{"model": "image deblurring model", "dataset": "microscope photos of single blood and bone marrow cells", "train_examples": 194171, "image_size": 40, "crop_scale_min": 0.5, "horizontal_flip": true, "translate": 0.12, "task": "deblurring", "loss": "l1", "arch": "dncnn", "norm": "batchnorm", "hidden_act": "relu", "depths": [18], "kernel_size": 3, "stem": "deep", "widths": [96], "init": "xavier_uniform", "optimizer": "muon", "muon_scale": "match_rms_adamw", "learning_rate": 0.0023, "momentum": 0.95, "nesterov": true, "orthogonalizer": "polar_express", "adamw_lr_other_params": 0.0013, "max_grad_norm": 1.0, "max_steps": 18100, "batch_size": 128, "epochs": 11.9, "lr_schedule": "wsd", "decay_fraction": 0.3, "final_lr_fraction": 0.05, "warmup_steps": 900, "weight_decay": 0.03, "adamw_weight_decay_other_params": 0}
Rows from block 14, named by matrix and row number. Each number is 128 + 32 x the weight over the matrix's rms, rounded and kept within 0 to 255. All counts start at 0. Numbers have three digits each.
# conv: 3x3 conv (model.blocks.14.conv.weight, 96x96x3x3), inputs 90-95, a 3x3 kernel for each
conv.0:159183123065101071147146136096130141109151168128169124127136120126163121111126101149243179118120100094124109135108124099147120152141138132177195136130121178131158
conv.1:079122157111135124143137144132138104130113100157108102138120171150155090129158107135141137136136139127111120162158182125101115124135126109154176085162210117094085
conv.2:114061101113051042163079135125127132124139122124136141134125127112159097110140119157074107110012105130147159138122139139125153128126147129143122122139149124123117
conv.3:150115152124081104133110140078112156114123141104157175118116127102126138055102090127143106133118131115131142137159150154140151153147125091080105084084082145130144
conv.4:081213098125148115129139155123137135134110130133130144088127092140131139141147113045033135169135161165159118089128125129122145124136110224125164200230204115188150
conv.5:125218105105137121161154165126147109101139083146154086136174149098144143060109119080112113061114120175143109114098098229103145206102139099118132079136135142103122
conv.6:114053126129054105151108113134121120135120130141124112133114114160161150137112097061138105102102110137116147133130090124132116153139116105161121080079080099118131
conv.7:139088141093112134141148130149101134116131154220086033177133179144123177130129164168109091105115166130248170154088109098172175150121116161153127102188129155159111
conv.8:141172171135174133151137134077113153098182140100152111139141159119112160129077136065091113107132150110139128115156127081143090122112132083041081162053112113095139
conv.9:095118125133096149128141119137114115117121127118124129103111115156134157133131151065146187088157134122087095132120118144098099134126142093136110108140146133133149
conv.10:075089091125115124130117138134079130130103134159137138099107127149158139103121133064108098137182137142108119127130149151111133116120154065070183104172186163134124
conv.11:117127104102110106133140075155078081116074126164032063107094178196028091139048159081115136093121167116150125113106119005119016091108090128162134163136120122131116
conv.12:150134144138142175119162175144168108135125186149158140068132146169139133115113107133120140136092105137129128147150108074111155169113068134149153146148124090068123
conv.13:131130123136139113123127139128135117113125126131121135123109130132122134122117124124133128128139123116119122121133129132133147129120120131113124135118146110138117
conv.14:110131111133144084117151084105149112161132188075202083201150148211183167163129205180111134125130169113107127078124129000215181172141094142119004127169186126094139
conv.15:115145103149091120111112134134131116099144103117162104131098101105097121078120115178115123158129093117120107122139119090125172143123144170168150185142120129091132
conv.16:121125120137152124135106117000121127071153068141244072097194102136137116122181138111105149114149170105111149145135135178133129132126123098129135112161142116131133
conv.17:088082165108093138154149146141083114151129142132106118141148177103151208132175190120120132085125100121143154183150167255174151130117152094102122104127137146170120
conv.18:170140151095110141124121088144117121107175144151114130147128117102117128108049146142158140170144124143138183151099141105161072130103127101054130144134173162215164
conv.19:141189095155108134141165148110140106159089132134097150103149111161113138128109121049105098121138139091135142101182102095079107129124156157124092140165170113125087
conv.20:155148141112189112172148151120139123126149121086138123133137108139104095130113118118144113107129085118093096111136137119129161125133142083117127093115122114127129
conv.21:159125149079135142148142160118106120109178125130123117155147115114145144121114130106161143226255121134179152117121136127162111123130127120205114108097111105089104
conv.22:104104089140083101111152164119120116103156140121137137227163180128116127149104114121110125089104096148115140142083163157099188115118113225251145130161070129081103
conv.23:122083134106103115127135119213063135162147255194051156101078205221074199182105178142140135131144128142099102110117107128109136127097114162111110161113148127151096
conv.24:176124118188076094215136122139111124164104119117103128137117140132083128114144130161118118155255255133135097138113148118094140115117123117150153133165146128148145
conv.25:164156152149163130119124146083196054078213097109141087075132097066223114133103127130111118137165112092103105123151137164131173071166162078164156164103133151122129
conv.26:095182185161117129112116139137137105127105125133109123140190202076096114096055138146127128148161133122133127110125093126131127095115165101096129118160170150194137
conv.27:127078119137139129116144131132129125135104133137140132132100134121156112111132124128121121090091142127131123112136135140111100123153144122187115131117140133110139
conv.28:127124106156132136114131119111070106146118139105142124122131117100125175095094091187154132133098112133109120115078110101163169126128109166117164095151136090165134
conv.29:095115161210148164122133124121157115114158144118133131148136125149125134148129145255128115025101103119139136141116123141142125123113123073100128122146110111174129
conv.30:124109105129083100107110082141102158162124162134075161177120173111108131166200193131134114158182154147150136123159124158095080131121131127067072087086157167080088
conv.31:133171131102155134136132153192090135164106135175104130161124182193125180198121136149144131140114114129136147100122115113143066098136114143090106170120130101137134
conv.32:152190106160139092130101130124153141120133127132146130134133122107114096127125122165044098176060107114168148144141140088146147124138126110133133146090097140153122
conv.33:128203168097067122102116116107163125169173121144150140152106142123164105147185127145188143145144157108130135103129129137098167131166151094123095088134085141083138
conv.34:100130091120130114129129105186176226158078148178169232115107125077104213098148196121119123130117116137117144213107156215075171173120122149138147095144120121118111
conv.35:165113160129137129168138169110181114096160135089124155144126139104110115124148130175121110129100099125152110108105141155149101113119136142123144096192118096104106
conv.36:156190158126156159145098136113170033121201091082047064129137156086118190099097135158122131088112160156144155105107122107132127171095148107078079106114091130106126
conv.37:106086115157127138120129092150154137082127082123186122141110103116164130129118121132122093137217118238255136135106114122149102162116135117120113159175142098135115
conv.38:150090126105106103120133153117164115111147167075167094149105119175060113134213131121155110117165113142138116078135127114175081124098138101193115151135165132092136
conv.39:136157167139255213098167120133125125134117128130116118122131136143095141146121140115201150142217144121094102122137116112132103127127117122107122131110107123121135
conv.40:134085112141081170165111134117141117141117146130151100103137177169129093128108077117197196048099146162192176153157135101126139133136120177164117125175088115130140
conv.41:151113144164184148138179152117137159078140109118120145098124133124122089108112119179149144121155135132172148105130125143137170108096133156153117124071140136178136
conv.42:184127162166123135114109135151165114124104129170140094107156132000177145000207183117091099139122122134101121211111120015160187096145191154064159113114133167147100
conv.43:117093143160158121155146136125143122114132116101118131144099145131105079103167138119126151146153154115120152141188152136121064129132148109160114151112138154108115
conv.44:124186136056255147134118107144121117128122147119098133131143136089103127156172144102120136126103138037030124137128132090126110121134140124115151116122147167138153
conv.45:113105114083124152113103118125118105148138190125124133134125101110147201091147145150059088178000045179133140129120127210105112170158133111150156113123134127093134
conv.46:100094064110090080114080138175098101126152100087175145096062106164092104124091130137144162078115157098166165085120154152114116163125127151067109174155143117145096
conv.47:115151112135112143155117130158114146146138121147118136119154135080089140061031115140146145123156130119127139095096123104172147119112120166143134095142110138153095
conv.48:119119120233243173164209149125111121126133137100128112088145067089120069112106112043084102076167118109149081121130153201157143118160140163135108095066117132092124
conv.49:220149132105117139125129130126110128108124169137133117111120076160202137150110132134155136142143139145118149129103154148169122090116097127095110160176149141120123
conv.50:105087122145110173138137141124113149161121145137124126142113142121122176087124125108161103083107122141166143107164126127105156125155120118124114091123125126141129
conv.51:120120139124094111101138130148132130149105147156185138146146127122132091141154184098100155109146118119151120144144117126136133127136126153160132097130158150120096
conv.52:148113108110124082151093129153125095142139095136125117085119096102128112122092080088104119136164096147117129143128093125122114156137117132000026127000161131107121
conv.53:145120113173255151151125110121136123139108134146110146119119162139136142157125140154125150000000099092033111133151128132089120106125104145093131133139139137156153
conv.54:137127127132130129135148148134145118117125127119144122114127097101123112078133121115131121110115125119126126111122108141146125162151117135109137131115145140116142
conv.55:104080125153127101125112147114142137099151144139121116208145130161137123100111110112121113143134136131145160141133150154130143106124117127139108128060154179201114
conv.56:141129122123112133150150125121094119139128084133126124151119120129117145125119100255201099228104132101067124108135138096147144108142102133116109124157134141122131
conv.57:152152135127100109119107153150132143080120117119128144086092133149127121100120086137139142135116125113148157146117112114102110120141151109153142151088150131160141
conv.58:118093150154086110114108129094146100221133109098159114055116102096172071116169112194168125144129146101139123090129111203099168104147141092177077152154078157136095
conv.59:106222150119255141141091144120154139129120132128124125109114096110135150100117133082148142121163126134123133147138123072191102143120148148044167109086111121120134
conv.60:095101107150126086123126136093113146134130100141121143111137140104154093102189142123119132143120118138129128108166152182092114108174116065152139118039123157081111
conv.61:095125115144128107084097108136138133148121125136126136122124134159138139116110122141112126250154123255128133128132130141115132103134117154123130145092121087115147
conv.62:123126127112163163147099115131099125112156132114152100100099094106122131113133115123138121160123146134111111163136114116089155145132114125150119178102094147156091
conv.63:144098140150129155107088131120104158130092124152059144098182149098123176069133130108106114092082112113123106178121116244128125222107134113156210096151146122098138
conv.64:137255195124133195126148124125140130122137124141132124131113130144173169118116107071044116095099082132127129143138121125143119134127107138130142152161126110132112
conv.65:063124123127172158100090123127114131171199113119114144095124129057172098123099128107117108124144139127133142101169112166132128135132142093141112116105105104158126
conv.66:141132106128117073117129132156124152157158110121156147115099160160097112103119141102063112092075114119131124115121153085131184175128125134147142155170164148132125
conv.67:092052138142091103107148105115086139115142128142093094167137151167137124136192143131191160054125112135111109095129131087150101145142134119121150144184157127086122
conv.68:129131121138148118139127138111132130103136136120148125119107094120117105109122105132122117113115126118128113089111124132150134139185122122127133138120131130121142
conv.69:152152153121074124084141125139144122125171166144116148080092140093158153109111099096138109148134134126152082078133148137101076120163159100080143102079096127117119
conv.70:166110108141111146134134130118064214124046117111037189127158124189104143174153092139157144131117149179121128045070117085082157073128106131141079109161099158099189
conv.71:135178129107141125104131132133132126117142123113131127149132126114114124131134146077067127030040116103107139126122129132138130120129128121115118110127121121151103
conv.72:132134134101076125115112113118136174147102203101115208149146133198126087187125101075078116121110120148137158156140140118113137124116118142203179176132087093105123
conv.73:131105113141143122119091140153126122094105071120139178160178141149116137144148152160169123067166147155191164094157090125135153167180121174207120129137096121192150
conv.74:105134152118111088100081122116103125148200149095125121138105115120167038110126082106134110078104087107099117138119155217121085161067130058158195093234164180155120
conv.75:130114131161142159122119130145114095111086120147085096120156135127063155140104112083105134098097113108095131160124158103157105119135119101113148190078085151112111
conv.76:114132108085096110141140087119128131200088146146129113142102107128108122112106093086128097097195085124126136101133117156110168142115124088029058088177067181172161
conv.77:140158120129129145115086132121098104091135127145144170134155134148139125159155161120115135147172123152098099138120138115126075126112129120196132078136126138164132
conv.78:098077108167127125125096140133118141144121126123126139132124130119125105130131131212255129230197121131129111139126137119113129126123130119163105119117137126115127
conv.79:124112138125152162121131129113137089122129126113118123099101114146127119169117137126137115126155147105133125131166128145130124152128111102097132156171109142138157
conv.80:144138152133105149114131123154122136121097133161112140127143112119087090083095114121150147095116100129126132123125139147121124127112141113057083089088115180119151
conv.81:147140125125144103136182133119095124165100184144088141101161165115084141103103150083177168143149109157198133112143113058161150127159131153134170146170128134132129
conv.82:158114150145121116121145139145117159124126093113150140159120126091092140099165090150157131111128127072097153077087131094136152143144083080079109175196079078047116
conv.83:147071129128122140139135122129129099157163085076109160146169135077120135145048128134128115147138122139148122150151110174096148156161122093089097136121138166228168
conv.84:131179132160120134159172130125138099144093118131120130149187217144134121140142138113230156116123097123120142130155126124136128127136098148151128144203145114120148
conv.85:140119130165097126132146130128141126112123125132121131113108128139164148132129130096082130082088143143136131125136123119138136126126123108115134162132136128113133
conv.86:139121175147179179121176183124095131133108099176102105140179151159106167097095138138116132146090133104066088156142117233129116158116162145193089111149122126168088
conv.87:102144149117154161124167168155145166086180190126110187064152131071140162054149140209192126190216142151135115120122107255172106196128155053126120122167159105124096
conv.88:129094150139122174130075154147145167168082084146148100195128083186162104125137096074113118155170094099093123010118139079175148165121193145115121127108163131146100
conv.89:162089158178159129121126126124142139082152099104153109101140112140133117142116172114115121136135160137120119116149158093057102174160121106179114066119141161153142
conv.90:105175103096173151135131124129124136122108139110127133121180053116192141175125135125113148123138140121135136157108129164083140123116116141123134103128123141117120
conv.91:129131091143090136133140102110125023086132056117143088094108087120156132198168120102147145127097140165117139162102150043160145144101154160172105123166137077088113
conv.92:115095115120129091126120122117133140140138140133112110129127133105106107132127130142088077255138104143135112124142134120132109132107123116118137124241153121180124
conv.93:130143123121118143127120127117115117118161092147116097081126129068147153104150159116113123123116110133134125119116138145134110150106100129149151106130125106122125
conv.94:133078096117061089122142119129157184116115152134093121139154143163119137107140131099095125097141108129135138126141162046137105149113111179185153115166128097150126
conv.95:125123127107130144119119130099255230132143152101252255069147147119134122104116172155116148127116138134118141206131131147114114171100146121115196138117109152141149