config.yaml
arch: "dncnn"
model: "image deblurring model"
dataset: "microscope photos of single blood and bone marrow cells"
train_examples: 194171
image_size: 40
crop_scale_min: 0.5
horizontal_flip: true
translate: 0.12
task: "deblurring"
loss: "l1"
norm: "batchnorm"
activation: "relu"
depths: [18]
kernel_size: 3
stem: "deep"
widths: [96]
init: "xavier_uniform"
optimizer: "muon"
muon_scale: "match_rms_adamw"
lr: 0.0023
momentum: 0.95
nesterov: true
orthogonalizer: "polar_express"
adamw_lr_other_params: 0.0013
grad_clip: 1.0
steps: 18100
batch_size: 128
epochs: 11.9
lr_schedule: "wsd"
decay_fraction: 0.3
final_lr_fraction: 0.05
warmup_steps: 900
weight_decay: 0.03
adamw_weight_decay_other_params: 0
Rows from block 2 of a small image deblurring model, named by matrix and row number. Each number is 128 + 32 x the weight over its row's rms, rounded and kept within 0 to 255. All counts start at 0.
After each channel's rows are labels from the 100 images, of 14976, where the channel reaches its highest value: "strongest on" is what is common among them. Only what is clearly more common there than usual is listed. The data: microscope photos of single blood and bone marrow cells. In brackets: how many of the 100.
# conv: 3x3 conv (model.blocks.2.conv.weight, 96x96x3x3, each kernel summed), inputs 0-95

conv.53 [148 136 158 173 162 138 152  77 135 116 130 136 156 136  70 190 129 138  84 154 143 120  70 131  94 139 171  96 149 165 171 185 127 128 135  90  96 144 144 143 130  88 102 125 154 117  88  55 108 142 129 108  94 147 126 143 131  75 102 153 207 134  73 221 113 119 137  80  98  82  83 161  91 151  84 126 148 180  99 103 179 141 103 125 157  88 133 112 117 175 120 136 126 140 105 122]
strongest on: smear: peripheral blood (100); cell type: segmented neutrophil (63)

conv.81 [112 101 192 120 175 154 230 181 136 137 119  99  58 146 168 154 118 143 126 140 142 136  62 181 119 135 125 158 127 121 207  98 107  74 115 119  93 151 154 125  92 206 153 153  94 116 166  81 110 126 127 185 117 104 129  77 130 148 129 166 108 157  68  97 138 144 118 116 112 113  88 147 169 126  69 149 121 115 132 139 154 100 155 121 108 142 107  96 143 161 114 100  86 149 146 142]
strongest on: cell type: segmented neutrophil (44)

conv.84 [115 163 115 117 129  96  56 165  85 157 149 117  75 133 225 109 137 158  86 115 147  67 153  88 109 126 128 117  99 165 150 140  96 114 109 107 160  90 233 169 102 145 129 128 105 161  73 117  90 138 140 134 135 212 109 134 102 176 156 105 143  79 106 119 132 134 151 126 175 153 147 104 132 138 130 129 187 150 162 122 120 148 120 150 144 128 196 117 143 172 127 124 148 170  98 127]
strongest on: smear: peripheral blood (62)

conv.60 [115 147  97 200 122 104 141 213 255 138  81 126  78 103 125 142 130 142 109 139 132 111 136  72 121 126  93 145 104 129 143 128 124 181  96 148 116 151 166 128 128 137 125 124 153 143 176 121 145 152 114 123 117 131 126 131 105 157 140 129  73 145 119 104 111 121 127 145 121 155 111 131 134  85  78 123 108 150 126 203 119 150 112 140 142 113  95 236 108 185 118  90 101 155 128 159]
strongest on: smear: peripheral blood (100); cell type: segmented neutrophil (79)

conv.36 [171 107 160 103  44 139  77 151 168 124 187 122 114 109 158 132 110 113  90  80 185 134 160 127 111  95 103 132 148 105  94 118 145 142  87 133 186 110 139 176 124  69 136 107  66 103 150 118 136 160 103  99 109 142 179 154 204 107 164 142 155 161 128 104 134 133  84 130 158 174 131 124 178 180 191 109  84 137 150  89 127 175 136 114 131 106 149 121 141  66 128 159  90 164 145  98]
strongest on: smear: peripheral blood (56); cell type: lymphocyte (37)

conv.95 [108 167 147 140 203 130 177 106  85 168  89 124 186 115 159 143 127 156 140 123 128 109 170 115 136 206 188 157 137 170 197 147 113  69  87 162 132 149 107 145 106 153 158 108 141 133 133  93 148 109  99 184 156 154 123 145 153 145 172 190 115 151  91 198 135 131  69 187 104 163 131 147 108  80 106 122 139 104 109 131  63 126 142 120 112 126 111 129  89 150  84 123 123 156 154 161]
strongest on: cell type: segmented neutrophil (77); smear: peripheral blood (69)

conv.64 [188 138 129 182 147 130  57 115 143 154 118 155 106 114  78 155 115  99 127 122 185 112 195  69 121 100 126 106 101 103  77  83 136 119 136 128  57  84  81  63 124 156  74 161 173 148 151 128 128  92 105 174 130 138 143  86 137  98 120  73 119 136 131 102 142 111 120  98  88  39 131 168 168 138 187 136  95  98 138  80 136 151 135 106 134 126 147  79 129 136 127 123 112 103 115 103]
strongest on: cell type: segmented neutrophil (40)

conv.41 [140 129  14 117 133 111 196  91 130 116 103  93 116 108  83 110 137 126  85 175 151 125 173 100 134  74 143  94 111  98 122 100  71  90 153 168 140 111  81  88 120 107  78 139 141  93 125 157  96 142  97 140  95 123 163 136 128 123  79 129 110 115 163 119 211 155 163  89 109 139 144 128 165 170 224 151 124 109  98 159 116 132 103 154  87  96 135 141 161 128 150  83 108 134 143 123]
strongest on: smear: peripheral blood (37)

conv.25 [161 155 112  81 143 149 156 157  96 111 214 192 100 143 142 145  81 136 126  90 150 183 163 196 157  96 191  78 146 104  81 119 128 109  87 144 147 165 130 133 184 203 166 109 108 122 140  44 155 165 128 138 161 158 113 151 106 102 143 155  99 138 156 124  99 147  82 127 164 180 129 107 106 116 105 119 135 181 116  79 123 165 118 161 127 149 143 142 127  94 104  96 129 125 160 137]
strongest on: cell type: segmented neutrophil (75); smear: peripheral blood (53)

conv.69 [101 148 139 135 113 201 144 140 142  76 123 128  32 125 116 203 105 109 190 128 124 127 147 146 123  75 130  87  72 150 130 109 138 119 162 153 149 169 152 138 153 147 136 219 131 107 151 137 133 147 124 158 118 169 150 131 132  90 160 179 144 123 116 153 129 120  80  96 133 101 134 151  28 124 101 125 103 132  88 155 134 127 128 151 145 126 112 166 173 208 112 114  95  76 152 132]
strongest on: smear: peripheral blood (100); cell type: segmented neutrophil (88)

conv.83 [100 103 123  94 136 200 138  86  72 143 118 125  95  81 101 151 178 131  80 151 149 139 144 101 181 157 166  78 117 114 114 148 173  89 125 129 110 149 135  95 127 106 106 152 136 151 134 255 143 133 140  95 132 100 119  77  97 138  69  65 115 104  97 118 131 128 147 114  94 151 151  87 137 138 117 136 157 137 155 144 141 137  73 113  92 172 117 143 129 110 181 122 141 161 145 101]
strongest on: smear: peripheral blood (93); cell type: segmented neutrophil (50)

conv.12 [200 136  72 173 120 126 131 126  66 110 155 136 122 170 183 119  95  96 167 116 152 126 144 162 129  87 236 106 139 149 132 135  89 109  98 165 147 123 140 130 139 171 121 118 101 148  90 146 124 168 123 117  71 136 123 149 121 161 196 169 108 117 112 125 150 157 130 158 164 156 108  96  73  55 110 130 197 164 141 103 181 164 118 136 107 137  86 142 122  74 127 105 106 104 122 171]
strongest on: cell type: segmented neutrophil (45)

conv.78 [ 99 128 160 130 117 125 146 133 150  85  99 105 144  71 193 150 123 119 193 147 164 146 167 171  82 132  97 153 153 164 168 107 168 161 145 100  87 111 164 168 125 176 121 138 114 167  64 116 105 167 137 153 126 112  98  99 105 162 115  83 169 123 139 188 120  93 169  92  81  56 162 128 110 137 118 131 180 146  93 108 135  91 149 152 167 213 142 131 108 162 100 104 116 136  86  93]
strongest on: smear: peripheral blood (93); cell type: segmented neutrophil (91)

conv.23 [112 135 138 103 152 118  83  78 255 130 113  83 151 109  90 107 162 138 140 137 130 110 164 126  96 129  57 137 105 135 116 110 109 119 154 136 118 122 109 130 138 108 131 128 133 137 134  82 118 126 117 147 137 108 144 108 165 109 150 255 124 124 152 147 115 111 100 124 120 122 136 113 108 145 186 136  91 132 135 228  89 143 122 115 159 107 115 136 124 202 112 146  61 143 133 124]
strongest on: smear: peripheral blood (48)

conv.49 [204  92 136 180 101 168  98 177 131  81  58 119 127 189 161 147 144 133  75 133 154  74 200  77 110 127 137 175 129 151 177 127 153 161 151 121  86 133 155 130 110 145  68  89 184 135 110 234 133 157 114 144  94 147 119 153 140 134 160  99  97 153 171 125  92 146 163 113 137 130 134 114 137 110 166 128 128 152 165 140 171 133 147 107 127 126  89 118 142 127 127 131 187 121 137 104]
strongest on: cell type: segmented neutrophil (55); smear: peripheral blood (53)

conv.66 [ 67 111 200 126 124 163 142 131 150 105 152 205 126 112  96 128 126 165 145 102 134 104 122 136 171 126 139 145 131 189 149 136 202 127 149  87 137 140 138 133 151 208 126 190 153 108 125 147  97 116 133 117 105 157 112 106  54  85  87 165 138 171 129 134 171 128  77 125 153 142 157 128 191 162 127 168  84 125 170 104 173  63 147 130 159 114 148 141  82 166 111  79 129 166 109 121]
strongest on: cell type: lymphocyte (35)

conv.80 [181 169 214 167  70 105 142 172 140 138 137  96 150 135 171 141  93 170 192 134 136 189 156 151  86 126 124 143 156 139 137 143 169 151 139 136 126 135 170 143 130 147 127 123 127 193 130  91  92 124 134 103  94 169 126 115 112 181 172 163 103 151 102  78 115 119 108 158 149 119 110 123 218  59  70 147 113 108 153 165 188 102 145 120 108 150 103 159 139 111 101 143 114 130 114 183]
strongest on: cell type: segmented neutrophil (79); smear: peripheral blood (73)

conv.67 [107 133  84 130  93  99 118 105 123 158 154  72 185  86 113  84 145 105  83 108 131 109 132 121 157 115 149 140 158  97 106 152 111 105 140 148 103 194 162 110 126 119 113 108  70 113  99 182 110 126 115 252 120 116 120 145 105 114 130 201 166 167  77 173 140 133 137 157 104 147 123 123 116 103  64 127 113 116 132  61 117 139 177 133 111  88  86 152 147 137 114  86 109 109 190  90]
strongest on: smear: peripheral blood (88); cell type: segmented neutrophil (69)

conv.71 [ 86 144   2 113  98 178 153 121 156 128 164 163 100 128 137  92 123 132 134 100 165 145 169  89 176 110 102 170  96 151 119 137  97 133  73 136  89 113 129 107 165 150 136 142 171  79 108 123 106 131 157 166  89 122 116 135 157 103 103  82 150 161  93 127 122  74 112 127  92  91 119 171 167 186  81  95 145  90 118 150 130 155 108 140 114 131 138  79 119 107  85 131  82 172  63 122]
strongest on: cell type: promyelocyte (25)

conv.85 [224 152 116 109 104 131 140 120 132 178 133 160 121 130 140 132 113 113 198 140 141 182 109 131 130 133 153 128 191 171 140 157 137 117 150 119 112 128 170 130 112 135 137 165 122 147 187  13 134 140 118  97 115 194 129 170 133 101 155 141  26 142 122 143 154 127  86 131 146  54 135  96  95 119 133 122 146 168 114  62  66 120 130 166 128 140 115  93 109 137 140 130 126 146 148 141]
strongest on: smear: peripheral blood (44)

conv.27 [135 134   2 123 150 159 179 165  81 105 187 111 113 110 150 130  89 134 176 106 151 117 115 137 102  99 165 130 140 137 123  97 143 139 179 127 123 146 233 184 122 103 177 152 146  63  76 104 141 153 144 137 156 145 125 138  72 165 137 157 147 151 136 135 117 161 114 117 171 129 110 144  37 164  94 162 138 123 132 127  90 128 138 129 124 156  92 124 119 141 136 161 148 113 105 139]
strongest on: smear: peripheral blood (50)

conv.24 [107 135  34 101 137 156 124 176 180 176 126 167 186 191  75 102 184 132 107 114  82 166 150 116 125 134 105 194  65 144 131 161  67 104 168 109 147 164 144 125 125 134 114 152 131 153 118 121 129 128 136  79 108 166 140 167  76 184  98 132 131 110 191 132 104 136 128 160 161 194 132 120 117  75 109 125 128 107 108 111  87 128  97 157 147 127 143 109  88 100 163 148 143 150 151 161]
strongest on: smear: peripheral blood (69)

conv.17 [137 142 125 170  94 194 160 228 116 102 135 132 104 113 185 250 122 127 117 103 135 141  92 131 108  92 150 121 150 120 190  91  62 122 112 111  97 164 132 139 149 164 146 185 137 147 112  77 126 107 126 140 125 151 130 157 132 124 130 109 158 140 145  81 113 171 159 147 112 166 147 133 116  72 123 106 172 128 123  54 182 142 151 145 119 129 116 174 133 119 139  93 103 158  93 108]
strongest on: cell type: segmented neutrophil (54); smear: peripheral blood (51)

conv.3 [136 162 128 172 130 169 104 130 157 159  95 149 125 122 150 102 113 120  95 146 138 104 150 124 120 116 107 106 150 160 119  90  97 186 187 149 135 102 158 160  98 146 157 208 130  81 126  43 162 119 140 124  86 173 190 131 120  84 237 154 153 125 106 116 159 137 167  80  89 114 161 139  85 129 117 139 120  69 151  82 128  78 154  90 119 100 123 151 107 117 172 106 127 178 129 117]
strongest on: cell type: segmented neutrophil (70); smear: peripheral blood (58)

conv.72 [141 199  95 153 109 187 135 169 150 159 107 125 173 109 109 123 114 138 120 157 174 160 188  86 138 122 135 127 138 179 169 186  40 100 133 173 101  89 189 134 140 121 133 131 130 143 128  46 112 147 124 151 109 182 158 105 158  88 137 140 137 126 152 156 138 144 126 119 132 106 146 126 138  89 129 165 143 166 126  56 142 145 181  76 122 102 127 178 108 163 100  97  96 163 187 145]
strongest on: smear: peripheral blood (96); cell type: segmented neutrophil (94)

conv.14 [108 143 122  94 109 130 143 104 112  92  99 135 117 118 108  68 145 164 146 123  99 138 106 132  87 174 147 138 114 179 131 244  93 217 185 157 114 142 135 129 123 171 216 163 136  86 104  99 130  77 140 120 157 133 103  77 150  70 142 138  71 131 103 138 118 103 124 162 120 120 131 163 124 117  71  90 153 104 134 226 156 151 125 135 127 142 128 155 122 119 139 135 130 138 126 106]
strongest on: cell type: segmented neutrophil (74); smear: peripheral blood (73)

conv.70 [118 149 187 120 108  74 102 124  99 149 155  99 168 166 146  73 171 140 127 148 146 157  85 110 162  97 121  78 177 104  84 110  90 147 155 100 145 171 159 116 149 146 101 136 158 132 102 165 144  90 164  82 132  76 124 112 221 141  58 197 150 141 114 122 124  75 119 158  65 163 136 127 185 123 154  92 114  83 145 150  94 169 110 125  84 141 127 155 146 153 147 165 132 127 158 115]
strongest on: smear: peripheral blood (47)

conv.5 [ 95 104 102 160 143 134  96 138 140  70 110 150 119 133 201  96 142 145 163 137 137 129 149 147  73 130 111 160 158 114 101 149 109 115 122 137 107 101 132 133 119 161 193 206 123 165 179 130  58 129 147 126 143 154  67 125 115 146 134 153  91 136  97  65  98 127 157 167 137 140  56  91  99  55  59 140 164 150 179 142 182 144 133 164 119  82 136 185  95 130 136 106 107 119 152 144]
strongest on: cell type: segmented neutrophil (49); smear: peripheral blood (37)

conv.37 [ 98 147 107 174 136 173 153 203 103  99 159 107  85 109 183  72  97  97 133 130 138 110 162 137 147 106 129 171 165  92  96 106  62 240  97 191 110 123 166  98 135 102 130 158 137 132 142 166 128  91 135 148 150 162 170 185 147 128 129 120  81 105 126 115 119 173 113 142 136  98  91 126  90 113 128 119 128 127 143 141  67 137 163 119 126  97 104 178 164 129  99  84  72 159 139 145]
strongest on: cell type: segmented neutrophil (81); smear: peripheral blood (77)

conv.28 [161  96 157 143  90 140 113 138 112 136  92 129 152 107 114  81 170 170 108 129 126 118 122 122 125  94 120 141 114 167 154 165 131 175 147 168 125 160 126 139 115 153 130  80 169 159  92 117 163 122 108  94 129 111 121 142  76 134 126 148 151 136 138 159 126 131  99 143 120  77 117 172  95 104 109 163 174 131  96 139 169 148 119 170 108 127 111 255 122 104 137 124 139 119 122 176]
strongest on: cell type: segmented neutrophil (54); smear: peripheral blood (40)

conv.22 [148  72 153 102 120 101 116 124 123  87  83  86 122 107 160 230 119 202 122 144 115  96 150  88 112 136 139 157 135 144 121  87 156 121 144 124 131 136 162 135  73  98 159 196 170 121  94 116 145 130 150 188 167 189  84 131 136 159 210 129 185 132  77 143 129 113 166  74 140 122  94 144 123  84  97 138 171 149 137  73 127 130 139 101 165 145  89 159 104 125 144 111 100 151 122 115]
strongest on: smear: peripheral blood (58); cell type: segmented neutrophil (57)

conv.89 [122 119 230 110  99 113 134  90 146 139  95 111  95 142 123  81 150 123 128 130 132 129  96  96 120 160  99 110 166 131 126 112 153 163 122 103 131 161 126 134 143 144 117 113 114 103 112 255 155 137 118 172 120 112 107 131 107 123 133 189 105 118 145 122 109 129 218 135 133 128 132  92 169 175 159 100 158 128 124 108  82  92  99 130 155 110 139 122 119 132 115 152 116 130 118 122]
strongest on: smear: peripheral blood (99); cell type: segmented neutrophil (94)